python train.py --image_size=48 --encoder_layer_scale_init=0.01 --encoder_layers=16 --encoder_positions="learned" --optimizer="soap" --one_sided=false --l1_shrink=0.03 --epochs=7.5 --lr_schedule="wsd" --warmup_steps=570
Rows from block 12 of the encoder of a small masked image model, named by matrix and row number. Rows with one number belong to one neuron. Each number is 200 + 30 x the weight over its row's rms, rounded and kept within 0 to 999. All counts start at 0. After the name is the row's rms in percent of the matrix's.
After each neuron's rows are labels from the 100 images, of 14848, where the neuron reaches its largest size: "strongest on" is what is common among them. Only what is clearly more common there than usual is listed. The data: photos of arthropod specimens (BIOSCAN-5M). In brackets: how many of the 100, against the usual share in percent.
# gate: MLP gate (encoder.blocks.12.mlp.gate.weight, 384x192), inputs 128-191
# fc1: MLP up (encoder.blocks.12.mlp.fc1.weight, 384x192), inputs 128-191
# fc2: MLP down (encoder.blocks.12.mlp.fc2.weight, 192x384, transposed), outputs 128-191

gate.313,141,204,179,202,195,203,206,166,191,218,193,200,146,197,215,194,171,194,205,169,259,197,184,196,207,191,205,200,203,200,199,188,202,205,194,201,171,169,120,223,211,169,195,160,213,193,201,190,204,196,203,194,181,166,203,226,204,47,201,209,214,227,224,196,207
fc1.313,125,220,215,221,189,194,199,238,190,204,247,196,189,200,198,200,176,92,194,193,229,200,189,193,206,203,194,200,198,201,212,157,205,195,198,168,198,168,125,203,200,179,181,92,200,189,201,195,197,195,235,214,150,184,213,269,200,162,234,234,243,219,199,211,208
fc2.313,116,199,298,176,194,200,191,201,219,177,14,172,244,200,196,201,201,182,229,200,122,226,200,200,200,183,202,187,200,185,204,253,209,225,202,200,225,150,256,199,158,200,193,205,198,197,196,217,200,209,200,200,230,285,157,193,169,188,179,200,196,204,200,270,180
strongest on: order Diptera (63 vs 30.7)

gate.92,081,217,163,206,185,174,242,283,202,197,140,230,192,169,138,202,203,201,197,167,202,226,230,200,198,199,199,233,210,190,201,223,202,216,231,203,135,199,199,241,119,183,200,210,186,199,196,202,198,206,197,153,207,194,205,281,227,188,202,193,204,202,129,200,196
fc1.92,070,199,199,190,184,238,208,126,237,218,235,197,198,264,162,212,179,202,191,241,214,197,193,218,142,237,190,201,201,241,203,213,220,200,215,211,234,199,189,188,231,209,205,221,199,203,183,102,232,191,207,203,206,228,203,126,207,213,196,228,202,130,195,189,260
fc2.92,082,200,201,188,200,200,198,226,161,200,203,214,309,200,174,192,200,198,202,200,183,273,318,200,200,204,201,197,200,201,208,302,223,221,200,162,181,200,200,216,200,192,203,198,224,200,200,199,200,199,200,200,132,231,211,211,265,191,177,200,217,207,200,212,256
strongest on: order Hemiptera (36 vs 11.3)

gate.350,020,201,227,197,177,193,190,169,199,208,213,186,200,201,199,195,285,198,200,200,138,190,175,210,202,206,200,200,200,200,199,200,200,201,206,200,89,210,201,199,200,124,200,207,200,196,200,178,199,138,214,201,229,202,200,197,252,219,201,208,196,199,200,200,211
fc1.350,023,200,218,204,200,267,200,211,198,245,216,200,214,200,201,208,164,164,200,200,227,226,223,181,200,205,200,210,218,438,194,199,202,196,203,194,98,173,204,205,200,206,201,204,200,205,196,208,200,339,200,128,198,207,189,237,180,241,200,201,201,199,203,200,176
fc2.350,012,200,133,207,227,200,211,213,200,200,200,200,200,200,164,227,200,203,200,200,200,192,221,200,200,266,200,200,200,217,42,202,225,200,200,235,199,200,200,211,200,289,200,182,307,200,200,202,200,200,200,200,163,171,175,233,200,267,200,200,203,201,200,200,171
strongest on: order Diptera (60 vs 30.7)

gate.117,193,168,225,292,203,191,197,163,229,204,201,203,196,200,221,261,227,193,200,196,275,201,222,198,200,219,193,207,234,201,196,159,228,148,180,169,200,210,166,200,197,144,206,203,213,186,200,240,208,263,203,182,224,204,232,199,230,199,198,122,183,218,194,198,196
fc1.117,179,200,201,243,198,198,194,200,198,203,199,200,196,200,212,322,201,149,199,199,361,168,218,201,200,210,194,200,226,200,203,184,202,97,199,173,336,200,197,207,200,191,200,199,236,194,210,201,203,251,226,194,415,205,207,170,224,180,211,177,205,216,198,197,200
fc2.117,174,221,215,190,195,200,217,204,200,200,184,189,185,192,200,202,202,212,215,213,197,199,176,199,200,189,199,200,200,165,200,196,184,174,200,89,301,195,206,183,220,200,199,201,194,196,195,169,200,211,200,201,334,218,194,170,200,210,199,193,213,203,200,167,91
strongest on: order Hymenoptera (42 vs 20.4)

gate.249,040,232,199,200,197,199,198,185,325,205,183,219,198,192,193,162,220,253,152,175,180,143,237,207,194,204,198,190,190,176,204,176,197,181,196,254,65,148,189,215,214,127,202,175,201,182,193,217,202,194,197,192,271,213,200,167,203,206,206,178,178,251,201,199,254
fc1.249,038,200,207,201,183,151,204,136,197,199,271,232,194,186,297,215,199,204,204,203,281,219,205,214,200,306,204,191,181,216,225,189,201,268,200,126,289,207,197,204,197,199,194,175,202,215,200,198,178,193,205,221,202,197,282,251,196,220,216,196,201,217,209,173,228
fc2.249,032,199,228,242,215,200,199,286,198,200,198,199,204,200,197,204,200,110,200,200,201,134,214,200,200,181,200,200,200,189,220,158,244,208,200,162,169,200,200,196,200,215,203,215,214,200,200,185,200,200,200,200,188,214,151,267,203,184,222,200,195,250,200,201,276
strongest on: order Hemiptera (60 vs 11.3)

gate.44,064,190,216,188,224,284,192,183,207,212,206,202,197,194,194,191,201,192,201,258,201,186,201,169,209,230,200,241,199,211,196,187,202,181,210,219,206,201,243,202,169,195,190,214,199,203,197,199,216,228,201,209,225,207,132,205,121,134,202,218,201,180,186,200,200
fc1.44,055,208,197,203,200,252,172,309,194,211,192,199,200,174,204,200,169,153,237,226,196,184,200,81,203,210,202,209,210,218,192,190,283,172,200,239,226,154,221,240,199,200,200,235,179,213,208,238,209,220,201,203,211,205,218,180,189,199,207,212,261,193,186,206,213
fc2.44,062,200,204,184,204,200,208,195,182,200,198,194,189,200,162,202,200,104,200,200,196,198,183,200,200,213,200,200,200,251,195,195,192,202,200,209,193,200,200,213,200,217,197,227,209,200,200,199,200,198,200,200,221,210,206,234,204,205,172,200,201,201,200,193,135
strongest on: order Coleoptera (37 vs 16.8)

gate.277,050,222,201,175,205,204,212,254,155,177,224,189,206,214,171,216,239,202,214,197,205,190,192,167,179,186,204,202,185,222,196,200,203,188,203,177,30,227,213,197,235,180,200,213,202,200,219,31,197,200,198,213,235,264,201,217,183,191,173,170,197,190,200,196,182
fc1.277,051,188,359,142,195,186,198,169,172,219,202,172,199,209,199,227,156,228,204,149,176,191,190,196,192,196,200,200,191,211,201,184,206,188,183,198,135,241,192,192,201,195,201,195,261,181,201,192,200,201,200,237,133,192,191,196,183,142,155,72,203,199,189,194,177
fc2.277,061,200,167,205,204,200,239,193,199,200,205,200,201,200,147,253,199,212,200,200,201,276,200,200,200,40,200,196,200,200,269,231,210,193,200,199,195,200,200,207,200,215,210,194,201,200,200,240,200,199,200,200,149,202,237,190,195,196,221,200,184,204,200,202,242
strongest on: order Hemiptera (38 vs 11.3)

gate.189,037,211,202,171,251,198,200,216,161,216,189,201,207,207,249,200,210,145,190,192,226,187,139,257,214,199,217,206,189,184,212,190,96,184,222,182,207,230,209,198,170,204,212,203,180,222,195,250,185,188,191,203,192,188,216,184,208,417,219,181,193,192,186,201,200
fc1.189,036,185,197,256,204,201,200,157,177,222,199,199,198,206,50,204,143,173,194,198,202,249,201,176,205,219,200,168,220,239,198,207,210,202,211,189,142,192,215,192,202,216,231,230,202,179,201,200,221,228,189,195,233,186,243,228,175,155,192,274,178,220,189,203,208
fc2.189,037,200,204,194,200,200,179,245,200,200,157,218,195,200,192,206,200,171,202,200,197,184,237,200,200,107,200,202,200,201,196,217,200,202,200,200,318,200,200,190,200,170,201,167,190,200,200,193,200,200,200,200,195,153,228,218,200,155,204,200,171,194,200,200,200
strongest on: order Hymenoptera (45 vs 20.4)

gate.301,144,205,208,201,195,210,195,199,186,202,210,183,191,218,200,123,200,253,200,202,208,202,207,205,210,130,206,215,205,202,200,215,199,201,208,192,199,204,207,203,196,200,207,234,204,203,151,213,203,193,198,206,174,214,52,200,254,198,199,144,177,192,238,201,219
fc1.301,161,196,187,228,199,192,200,200,218,202,194,211,207,188,202,201,218,204,210,200,180,171,200,200,195,256,194,199,202,205,194,196,202,201,197,202,197,210,196,198,201,181,193,165,191,196,200,201,194,198,157,200,202,193,297,189,163,192,216,216,209,197,184,189,112
fc2.301,168,200,188,198,207,199,199,179,221,200,212,217,204,200,162,191,203,156,199,195,193,196,203,195,191,239,188,202,197,191,192,202,204,199,200,210,99,185,199,189,188,200,203,179,140,201,234,187,200,195,199,200,220,197,210,208,210,121,165,192,303,209,195,197,171
strongest on: order Coleoptera (43 vs 16.8)

gate.254,115,201,70,230,205,201,216,204,191,173,199,165,140,193,187,162,185,241,219,225,231,179,210,176,196,197,192,141,206,206,198,238,199,202,250,213,188,195,221,198,225,201,202,177,194,146,195,115,205,162,220,209,204,198,299,200,200,224,203,193,222,179,212,199,163
fc1.254,106,212,203,196,201,214,191,187,199,200,166,185,203,149,191,199,193,269,220,196,201,98,218,193,196,109,198,205,185,200,197,200,163,204,190,203,207,195,204,188,198,201,205,210,193,270,173,244,209,205,202,212,161,210,222,191,204,202,206,173,175,217,249,201,231
fc2.254,099,198,201,195,136,200,229,215,192,195,157,200,187,200,96,192,171,225,199,200,197,264,200,200,200,192,200,181,200,207,197,201,183,199,200,192,152,201,214,203,200,200,204,198,199,199,199,168,200,205,200,200,137,206,276,205,209,200,205,204,232,202,180,189,214
strongest on: order Hemiptera (55 vs 11.3)

gate.292,059,200,184,193,208,198,204,199,124,189,217,200,201,200,185,183,241,202,204,203,190,135,199,201,228,265,214,198,210,202,198,190,196,192,251,217,203,202,291,151,193,209,170,208,200,206,199,229,203,199,207,196,181,242,172,205,199,172,237,217,196,203,210,198,158
fc1.292,052,194,186,166,187,171,210,198,307,202,220,191,200,205,204,199,99,207,200,201,193,200,137,198,211,201,198,201,202,189,193,202,212,238,191,76,201,200,201,182,196,126,201,233,201,192,200,208,189,175,200,194,203,139,209,207,198,268,199,207,200,189,203,199,189
fc2.292,053,200,195,167,191,200,189,202,199,200,263,202,205,200,184,202,200,219,200,200,203,216,217,200,200,200,200,198,200,155,193,230,235,200,200,131,188,200,200,271,201,208,186,193,202,200,200,315,200,200,200,200,199,183,201,204,200,279,97,200,171,206,200,199,229
strongest on: order Hymenoptera (43 vs 20.4)

gate.230,019,200,206,86,198,200,194,236,200,200,155,201,200,199,149,195,213,201,238,200,81,211,195,199,201,200,200,211,192,200,201,200,200,200,200,198,136,198,206,200,199,146,200,208,199,200,167,201,199,202,200,200,214,210,271,199,199,201,200,200,199,199,200,200,169
fc1.230,016,200,200,200,230,199,200,208,201,200,179,200,200,201,219,200,196,223,260,197,300,207,200,203,200,201,198,200,201,200,200,205,207,199,201,170,222,200,199,198,200,200,200,197,202,240,200,203,200,187,200,198,169,200,213,212,192,200,200,178,203,202,198,193,226
fc2.230,019,200,200,197,189,200,200,200,200,200,161,200,293,200,200,198,200,206,43,200,200,177,202,200,200,166,200,200,200,199,203,202,200,200,200,201,64,200,200,199,200,23,200,206,200,200,200,198,200,200,200,200,201,200,199,223,200,216,200,200,206,200,200,200,203
strongest on: order Hymenoptera (44 vs 20.4)

gate.333,079,198,205,191,185,194,202,119,200,171,274,169,198,201,202,200,198,199,66,201,204,196,200,221,212,89,199,190,195,175,200,201,190,201,176,292,201,202,191,201,200,288,205,210,248,213,191,176,236,202,186,200,234,219,197,200,175,269,199,104,166,202,202,200,197
fc1.333,064,199,222,164,196,169,222,137,202,176,293,195,192,201,245,210,170,164,163,200,235,200,191,199,215,160,205,115,223,178,203,175,197,233,228,247,189,199,200,239,197,213,204,226,193,165,209,204,204,147,183,179,192,299,175,174,200,226,122,139,193,190,203,204,225
fc2.333,073,200,210,180,185,200,205,209,198,200,276,205,196,200,201,229,201,211,202,200,298,170,203,200,200,184,198,200,200,212,247,310,179,239,200,138,197,200,201,200,204,180,234,191,204,200,200,166,200,197,200,200,192,244,152,189,200,174,215,199,213,208,200,199,137
strongest on: order Coleoptera (36 vs 16.8)

gate.134,173,198,222,186,200,196,198,178,205,258,262,194,192,199,200,201,256,192,203,203,212,207,216,203,206,203,189,199,200,150,187,198,207,209,212,233,184,195,194,210,203,216,183,178,192,212,208,206,201,190,198,200,195,200,200,198,202,237,188,188,201,199,201,199,198
fc1.134,159,198,207,160,212,229,190,153,199,195,266,190,200,198,208,179,196,202,202,201,208,186,216,201,205,204,173,202,200,171,183,191,205,204,224,203,185,200,184,204,199,183,182,125,199,206,194,232,203,197,200,200,142,206,157,198,240,206,204,178,177,200,208,192,188
fc2.134,163,203,281,223,218,201,197,203,210,204,202,189,206,201,166,221,224,203,198,197,190,202,204,200,200,231,195,200,199,220,201,171,163,182,199,204,227,199,200,192,172,196,190,199,214,201,200,222,200,189,198,200,188,200,174,193,200,216,206,198,252,201,198,195,198
strongest on: order Coleoptera (40 vs 16.8)

gate.232,196,217,198,193,201,211,187,233,200,194,48,202,200,202,201,204,195,184,196,199,316,191,199,190,196,207,225,201,230,204,200,201,204,194,216,195,223,200,233,214,191,182,191,212,195,202,202,203,200,205,202,198,242,201,217,194,200,0,188,201,191,201,195,182,217
fc1.232,237,203,193,186,208,207,130,223,201,193,366,179,201,192,178,196,204,197,200,201,158,217,204,201,205,223,203,199,186,209,200,199,177,200,207,185,208,204,200,205,200,172,191,190,207,201,206,177,197,192,204,194,202,174,208,173,161,334,203,227,192,166,237,209,188
fc2.232,255,199,204,209,197,203,248,203,197,198,209,199,181,200,199,202,199,184,190,200,195,170,198,202,200,224,218,193,201,197,206,200,207,196,202,197,200,195,202,202,208,183,203,195,208,201,200,191,200,201,203,200,365,204,198,197,201,73,199,200,222,199,200,183,209
strongest on: order Lepidoptera (27 vs 7.3)

gate.56,051,214,220,200,192,198,201,173,207,197,197,194,195,199,201,201,214,226,201,201,223,205,172,204,182,185,198,169,206,183,228,183,224,200,219,199,6,190,195,249,176,199,200,213,198,197,186,215,201,215,190,183,194,205,208,193,266,223,188,208,116,203,204,198,202
fc1.56,046,178,201,196,76,200,187,168,189,247,160,212,204,194,128,267,198,201,192,198,203,200,204,199,212,195,182,206,207,208,201,191,196,235,215,150,363,169,190,195,201,233,196,237,198,215,157,191,248,186,198,235,185,215,257,213,238,244,237,183,208,158,109,210,192
fc2.56,046,200,186,241,201,200,199,195,200,200,168,198,206,200,204,175,200,159,200,200,199,220,199,200,200,247,200,200,200,198,196,192,250,208,200,192,201,200,200,199,200,346,201,200,179,200,200,180,200,201,200,200,169,226,206,148,206,332,213,200,205,178,200,200,200
strongest on: order Hemiptera (33 vs 11.3)

gate.266,180,206,202,209,221,95,200,200,198,190,192,231,198,203,188,202,201,200,254,212,239,206,203,184,252,187,207,216,209,199,199,219,194,202,203,199,199,203,212,200,196,194,206,242,207,202,200,257,199,193,229,200,191,159,248,182,130,189,188,200,191,227,212,208,206
fc1.266,131,216,199,247,198,195,202,193,191,194,191,202,192,207,212,175,134,200,190,199,202,206,212,201,211,191,200,201,194,199,200,200,200,203,200,177,243,204,197,204,201,175,223,198,239,205,198,210,201,229,241,167,20,187,197,196,182,201,200,161,197,200,198,207,213
fc2.266,169,199,204,184,200,200,212,191,213,193,195,214,191,197,197,175,198,191,199,199,199,194,194,200,199,173,182,201,203,207,208,214,213,186,201,218,200,195,198,195,204,218,203,189,203,208,220,338,200,186,206,200,197,210,230,120,194,189,200,198,211,125,201,275,192
strongest on: order Lepidoptera (36 vs 7.3)

gate.260,081,200,200,188,191,199,180,179,270,225,250,201,201,291,199,210,203,183,220,202,202,232,240,211,182,213,202,201,215,199,199,187,162,178,219,143,188,205,207,170,232,211,193,193,200,228,233,180,200,219,200,173,276,270,202,203,206,209,182,212,256,229,203,198,231
fc1.260,080,270,175,197,211,214,199,237,210,200,201,213,162,196,215,156,167,194,200,197,172,200,194,194,208,225,244,200,183,228,195,210,217,214,199,203,249,196,187,231,197,199,201,231,189,107,195,242,191,225,177,198,192,198,151,268,195,187,226,171,205,192,209,194,200
fc2.260,079,200,210,192,184,200,193,209,227,200,177,256,201,200,146,189,200,211,199,200,202,196,195,200,200,189,203,182,200,168,196,201,308,214,200,198,198,200,200,258,192,200,194,201,166,200,192,198,200,200,200,200,193,263,201,72,207,228,208,201,208,259,200,203,250
strongest on: order Hymenoptera (56 vs 20.4)

gate.226,079,206,198,86,196,164,205,204,204,198,143,196,195,151,203,206,164,181,201,203,200,114,169,188,203,281,217,259,229,198,200,186,217,205,194,193,182,210,215,239,186,202,222,214,208,198,199,191,200,178,226,202,234,200,212,184,207,203,200,215,234,176,241,204,205
fc1.226,074,211,205,152,167,196,219,218,172,232,169,188,188,192,207,200,234,151,201,198,208,121,205,233,200,192,195,244,194,220,203,210,220,200,208,184,110,214,222,199,214,290,212,207,222,170,203,199,202,202,190,219,197,171,225,201,198,206,212,199,255,198,202,204,211
fc2.226,059,200,187,146,202,200,237,156,200,200,201,193,212,200,206,190,200,206,196,200,201,183,225,200,200,116,198,200,200,208,160,188,152,198,200,261,156,200,200,242,200,217,215,228,193,200,200,266,200,198,200,200,202,204,181,346,207,161,204,200,132,191,200,200,90
strongest on: order Hemiptera (32 vs 11.3)

gate.239,085,199,209,191,202,200,199,196,232,246,255,208,205,159,166,226,172,152,200,201,209,97,219,188,208,223,199,242,258,200,204,204,299,196,135,177,114,222,207,201,160,234,220,204,202,186,190,214,245,206,203,204,270,206,253,201,181,169,203,174,201,205,172,194,200
fc1.239,079,200,219,240,184,175,188,208,200,91,212,188,189,212,201,190,255,219,237,215,200,211,206,231,196,159,203,167,149,206,200,170,187,195,201,191,281,161,201,174,219,167,200,211,208,183,200,200,192,156,200,208,202,196,233,212,212,173,204,265,204,197,221,227,236
fc2.239,078,207,203,209,179,200,162,200,230,199,168,204,129,200,206,212,198,227,191,200,236,174,155,200,200,281,203,230,200,213,238,200,194,200,200,183,225,200,200,250,201,185,242,159,210,206,200,201,200,201,200,200,180,201,187,127,208,210,197,200,134,219,200,183,209
strongest on: order Hymenoptera (45 vs 20.4)