python train.py --encoder_arch="vit" --model="masked image model" --dataset="photos of arthropod specimens (BIOSCAN-5M)" --train_examples=195000 --image_size=48 --crop_scale_min=0.5 --horizontal_flip=true --translate=0.12 --rotation_deg=10 --color_jitter=0.1 --method="mae" --mask_ratio=0.6 --loss="mse" --encoder_norm="rmsnorm" --encoder_norm_position="pre" --encoder_activation="swiglu" --encoder_mlp_ratio=2 --encoder_head_dim=16 --encoder_fused_qkv=false --encoder_bias="all" --encoder_qk_norm=false --encoder_layer_scale_init=0.01 --encoder_parallel_block=false --encoder_inner_norm=false --encoder_patch_size=[6, 6] --encoder_layers=16 --encoder_width=192 --encoder_positions="learned" --decoder_width=128 --norm_pix_loss=false --decoder_layers=4 --init="trunc_normal_002" --residual_init="none" --optimizer="soap" --beta2=0.95 --learning_rate=0.0027 --beta1=0.95 --shampoo_beta=0.95 --eps=1e-08 --precondition_frequency=20 --max_precond_dim=1024 --one_sided=false --adamw_lr_other_params=0.003 --l1_shrink=0.03 --max_steps=5700 --batch_size=256 --epochs=7.5 --lr_schedule="wsd" --decay_fraction=0.2 --final_lr_fraction=0.1 --warmup_steps=570 --weight_decay=0.0 --adamw_weight_decay_other_params=0.01
Rows from block 12 of the encoder of a small masked image model, named by matrix and row number. Rows with one number belong to one neuron. Each number is 500 + 50 x the weight over its row's rms, rounded and kept within 0 to 999. All counts start at 0. Numbers have three digits each. After the name is the row's rms in percent of the matrix's.
After each neuron's rows are labels from the 100 images, of 14848, where the neuron reaches its largest size: "strongest on" is what is common among them; "peak at" is the part of the image that holds the peak. Only what is clearly more common there than usual is listed. The data: photos of arthropod specimens (BIOSCAN-5M).
# gate: MLP gate (encoder.blocks.12.mlp.gate.weight, 384x192), inputs 0-63
# fc1: MLP up (encoder.blocks.12.mlp.fc1.weight, 384x192), inputs 0-63
# fc2: MLP down (encoder.blocks.12.mlp.fc2.weight, 192x384, transposed), outputs 0-63

gate.266 180:500492500501460562477490552507492489503498510503490496499521565497455541505554503501503517502494497517496186534519502156513523506730511500534503498557475496473464543455491501505503504455539526
fc1.266 131:476775508469489500434500596500493503502496498496462393481502506490493548500493483524500552513480496468499480522503503313499498774587503498502498490503499597463501512487495548517499505482606512
fc2.266 169:492527439530499502500314482755479502503470501552441495435537422499543494498501487506511492495501501473522510515497484558493557500494479509440502445552494498546512483500511533499500505485503484
strongest on: order Lepidoptera
peak at: middle right

gate.56 051:500509567495508490519570567446505500485500378529489661529500501496505646500526499557503500500331508449508495375546525398497493487514477499524409509279500492503499491473512592491503502510430531
fc1.56 046:501496513495532447417476474524489549539498523518503526609509537486443495488495503496439518472533497505497506497426452510498500495505499503460501418494537295500490469506494440450507475505576503
fc2.56 046:500519476500626509546558671577522497515500500524471500488500503481500510511500499500495498500488500532438501493499508551500506500500501460505500536472542482546491500500503678523500477500471661
strongest on: order Hemiptera
peak at: centre

gate.230 019:500463509500497495454501494338494502501500506504502349503500502504543499512500498498501501501510500480504497244344505499500506499513501500499497500500557506502493510504502774500500488500484505
fc1.230 016:519489502509500517509530554503500488499500697500498431489357555498495500500521499504560715503501511235505461500255485408500493504376500495500500762513506501496502524532494504500500507503618500
fc2.230 019:500506520500501500500488483500500500500500500527498500500500551500500499498500500500514500500500584500503500500588500626465511500500502500499500505662506509526493500500500494500500752500500503
strongest on: order Hymenoptera
peak at: top right

gate.249 040:535396531507500480497394609470474603495500344527491513448502642434506478499465586564485466500491507409497398481617534451505537573515496548512486471483493556408471500512493472498551537526534499
fc1.249 038:470471499501374427446491464497498502490500556504502512526491547489511466518471491568476596504573577472495619531568487456515463446506506517504526540502478481498533500492543529504502506521549463
fc2.249 032:500510518500507474483500478589522500584500500491459500457499525500500494514500500500554500500506529535429500501518501546504545500500617499517500450500420439574495500500511528509500382500181547
strongest on: order Hemiptera
peak at: middle right; centre

gate.226 079:498660525514501533490499506371537462480494425458605499565525516190506496490438519467512506465485605504444492483506499497483519500520438473473497458498509467488498450507448492494484530496522462
fc1.226 074:439498503504499523460503464333516479499498491493620497635551533485510551487447532503599486496428502506489518513522524485499557503492355556508515661535497496499515455518432517500458520536488489
fc2.226 059:500507504499609510511507621604495497483484494705416501506502537470500541522500498455505540500476491470461495502519500521490543500500509500566452496547452500501473500476496483508500392500420520
strongest on: order Hemiptera
peak at: top left

gate.92 081:542504524477385511494475493457491523487500500507471549498476386390352486488496514494594488486512502524476333488500504475490506425469517448611473500573553564549499499556488499506494523449532496
fc1.92 070:574500531495525341383546485454493507505500542545488521474496391500496494579495533499364485501455496540498508495495500571502504500557495514438478612461498344483493635500477484513483602498501495
fc2.92 082:500418496500495491455537490654485500464500499488512506441500498464499481459481503500399506501494472522440499500476500596366413500500396500494679670582510500509451500649492495529500412500504498
strongest on: order Hemiptera
peak at: centre

gate.49 173:473497458504508504518526515551529463554516505473484536507560499480480433527506572494439528501507500521499485509543479324492709458500497544482516493496514616503501493551527493497485435502725498
fc1.49 145:516517579489494488480514494452503475437496522550492494500477489531589542515530352511606508512505466475552515483502484548507416501485482580495489507520498363496630507493548491489539492457309470
fc2.49 141:488583459475505380339525505457467500491496511565435500603500602465495498491479397505500500513498721530488506502509490488489547500491532513482521596541660512482521511499504574547500559491451514
strongest on: order Coleoptera; order Hemiptera
peak at: middle left

gate.232 196:502508497510487467502503613505500497468495516479501500483501538497507501515489495497492509506490502495496418504502515517490501505501505502499496438501483503485497462510512502499506587501480496
fc1.232 237:472502499504514484694499578505511564501512500485496493499468494495497471486473512511543514500490511500495480532482637606502485550512490485517496500501508520485496696466511499501498391547507520
fc2.232 255:513539505498508508496497463493505525489512498502486482496498393461502515505499514478504496518514518481499502501496490444521516503498516502508529549509499501500506487509496504436498510502499504
strongest on: order Lepidoptera
peak at: centre

gate.317 136:528423505489495484394498187500565497500501521502492492506442476497474502501515455525498495500497494500509448506344531470507500484505523489519488543489476500508498500453488496444501446530496494
fc1.317 161:500012490496500500485517523497503492516502518561476498500500499498443502501499498519496502493509501502499493502409500581505496502500500508501469547498505501499502497505500500498500497503500499
fc2.317 176:504021500499485631513505474498462501502500501543513500418499499509500490496500496505501500504491384511519499504498505627506456499500525500504488502501514472500403500498501507498500499492501494
strongest on: order Coleoptera; order Lepidoptera
peak at: centre

gate.239 085:598508485470498463515492436502453580510499615454509457502506425497383468544655524485511564497493540569501540510513501466484463534423604596497551527482577362542542496472483498501499535506476519
fc1.239 079:396355500455490501492490603475514495499498474623451513482503622482503530466486544301486468495425496458500432461458500482459534446535471530477524455500397652484496520509507490497501562526486434
fc2.239 078:500503501500479500444433431485521500544480501521440509476521345496508525553500510500462499501513500473568500505589499522479493500500497500500491551503509382497499500500496512521500809501485517
strongest on: order Hymenoptera
peak at: centre

gate.277 050:550487501524477485500492434541493459512500587493537427506407459495642522369510536502462505495310467498503504543521506457475517444534519473481652421517334528491423494461502495497502501517469498
fc1.277 051:502477463505420520580518484476491470515499521510496492499466474510497496489485516498500480532492379492537647624495481458478313444500520448502505454463501475532519493493465541502507498409544500
fc2.277 061:500540499500500484530543524412315505517501500475492497537499469469500491450500502500460506500502482309517454500568501430586579500500557499521500369243471500504500500475471459473500451500656480
strongest on: order Hemiptera
peak at: centre

gate.254 115:497510506531504333558544460515479516497474462541557470463512501468583404455466489502604493501458459470462523510433464521466518501498438488481445565486569387500419467442509398492501573524535449
fc1.254 106:521551455545568500543505433480512506445513430506479498506537466500557507684445436478576486500455650517484503480618495358469485230515487561523563499537520516551465502521492458495500649512504498
fc2.254 099:501497493498474500504537505476514513539483509505543509554501494485496397508512493500531501505500708511467511474409412326500424500500504481467500527492418512509557500484497480467500517499377499
strongest on: order Hemiptera
peak at: centre

gate.292 059:475464501635494468382475554540498416499500520473498369402501589389499496545494499498424574538500414594499402482510537551499500693505502520500497480475483518500514503538499508511502469519501513
fc1.292 052:446498495461485503462538483505492486491499672506500535597469508511491517486657581457539393501531501501489510490342503410490505492497490525492488501522509503494473503489503525504500416473581521
fc2.292 053:500497531500636505540588453512535500582501500533602498495500505473500497514500500500687500500494500646473444497568505615490430500500470500504500509530512499470503500504502341514500510500575457
strongest on: order Hymenoptera
peak at: centre

gate.189 037:493411483475499495492509365451497521529500518527415514446496504491489608574528568464520509550505390503510386430528496472511453511505551482397512490503527474478504435529496568500510520544491550
fc1.189 036:505495503546506510563459500515459482496500546486516686561530376569454450467470441504490512501485507520507532625520524338521532462560557522484500501477500538496497534493500481519501313422552446
fc2.189 037:500506548500508513429436466520510500448500500496512540550499511408500653530500502500368500500502474512483500501485500400409504500500513500466500586501505483509523500502497457423500197500605515
strongest on: order Hymenoptera
peak at: middle right; centre

gate.117 193:506485491500498534500519310640460503495509517500505482503492503487666630503498502507480495484504511594520527504453476485500503457504508497551509487482493497506504330497485405514524440490423531
fc1.117 179:496495499497507500503525534497491501485519501499501503504532499498567616512500502487501523509499506577542495500511506508494515468533504494504504488498470492514488503498499499501504368459487495
fc2.117 174:501542483500501489508532566497506506499498501469443498502500506488504511492492503495499518491486473401478500467500417549512502499503496492479498473485502519507517505471498501528502376500435547
strongest on: order Hymenoptera
peak at: centre

gate.380 078:453439496509520422427511635419491476456499497465479473549541440457540400466647522452483462465508491497508460478494515528491369502484563374503499479465498461505513502491506521502498493532508499
fc1.380 076:499457502499500495554508541342503484421500500459468481533521435462524464540569502494417561493560504641507422492580636489489509522568511484523498485452505469521519485472507483487498515539497500
fc2.380 073:500491506500529493560500611498489507494494500488503601474498628551462498504493522500477500500487505532473501516545472423462443500500463500514500511538503546536526500498496492604500512495513467
strongest on: order Coleoptera
peak at: bottom centre

gate.44 064:503477482484502556512495594512543485499500506501509471513350445502462524464474509483521511493488488490579480528501541500504380497503532511499597494498514505543578535499461510497500503507508494
fc1.44 055:612500478495497558496495580548455528497500527513491481507478380459522506510461433492500515532493527522565555545467520437491391536468523529492466495515515554493598520499467452494492504500504499
fc2.44 062:500509508500372551564557485497500492520493500513627502501501448614500507507500499500524500500499549408587498500413500505554568500500631499635500501497493467463502500500505479531500408500474499
strongest on: order Coleoptera
peak at: top centre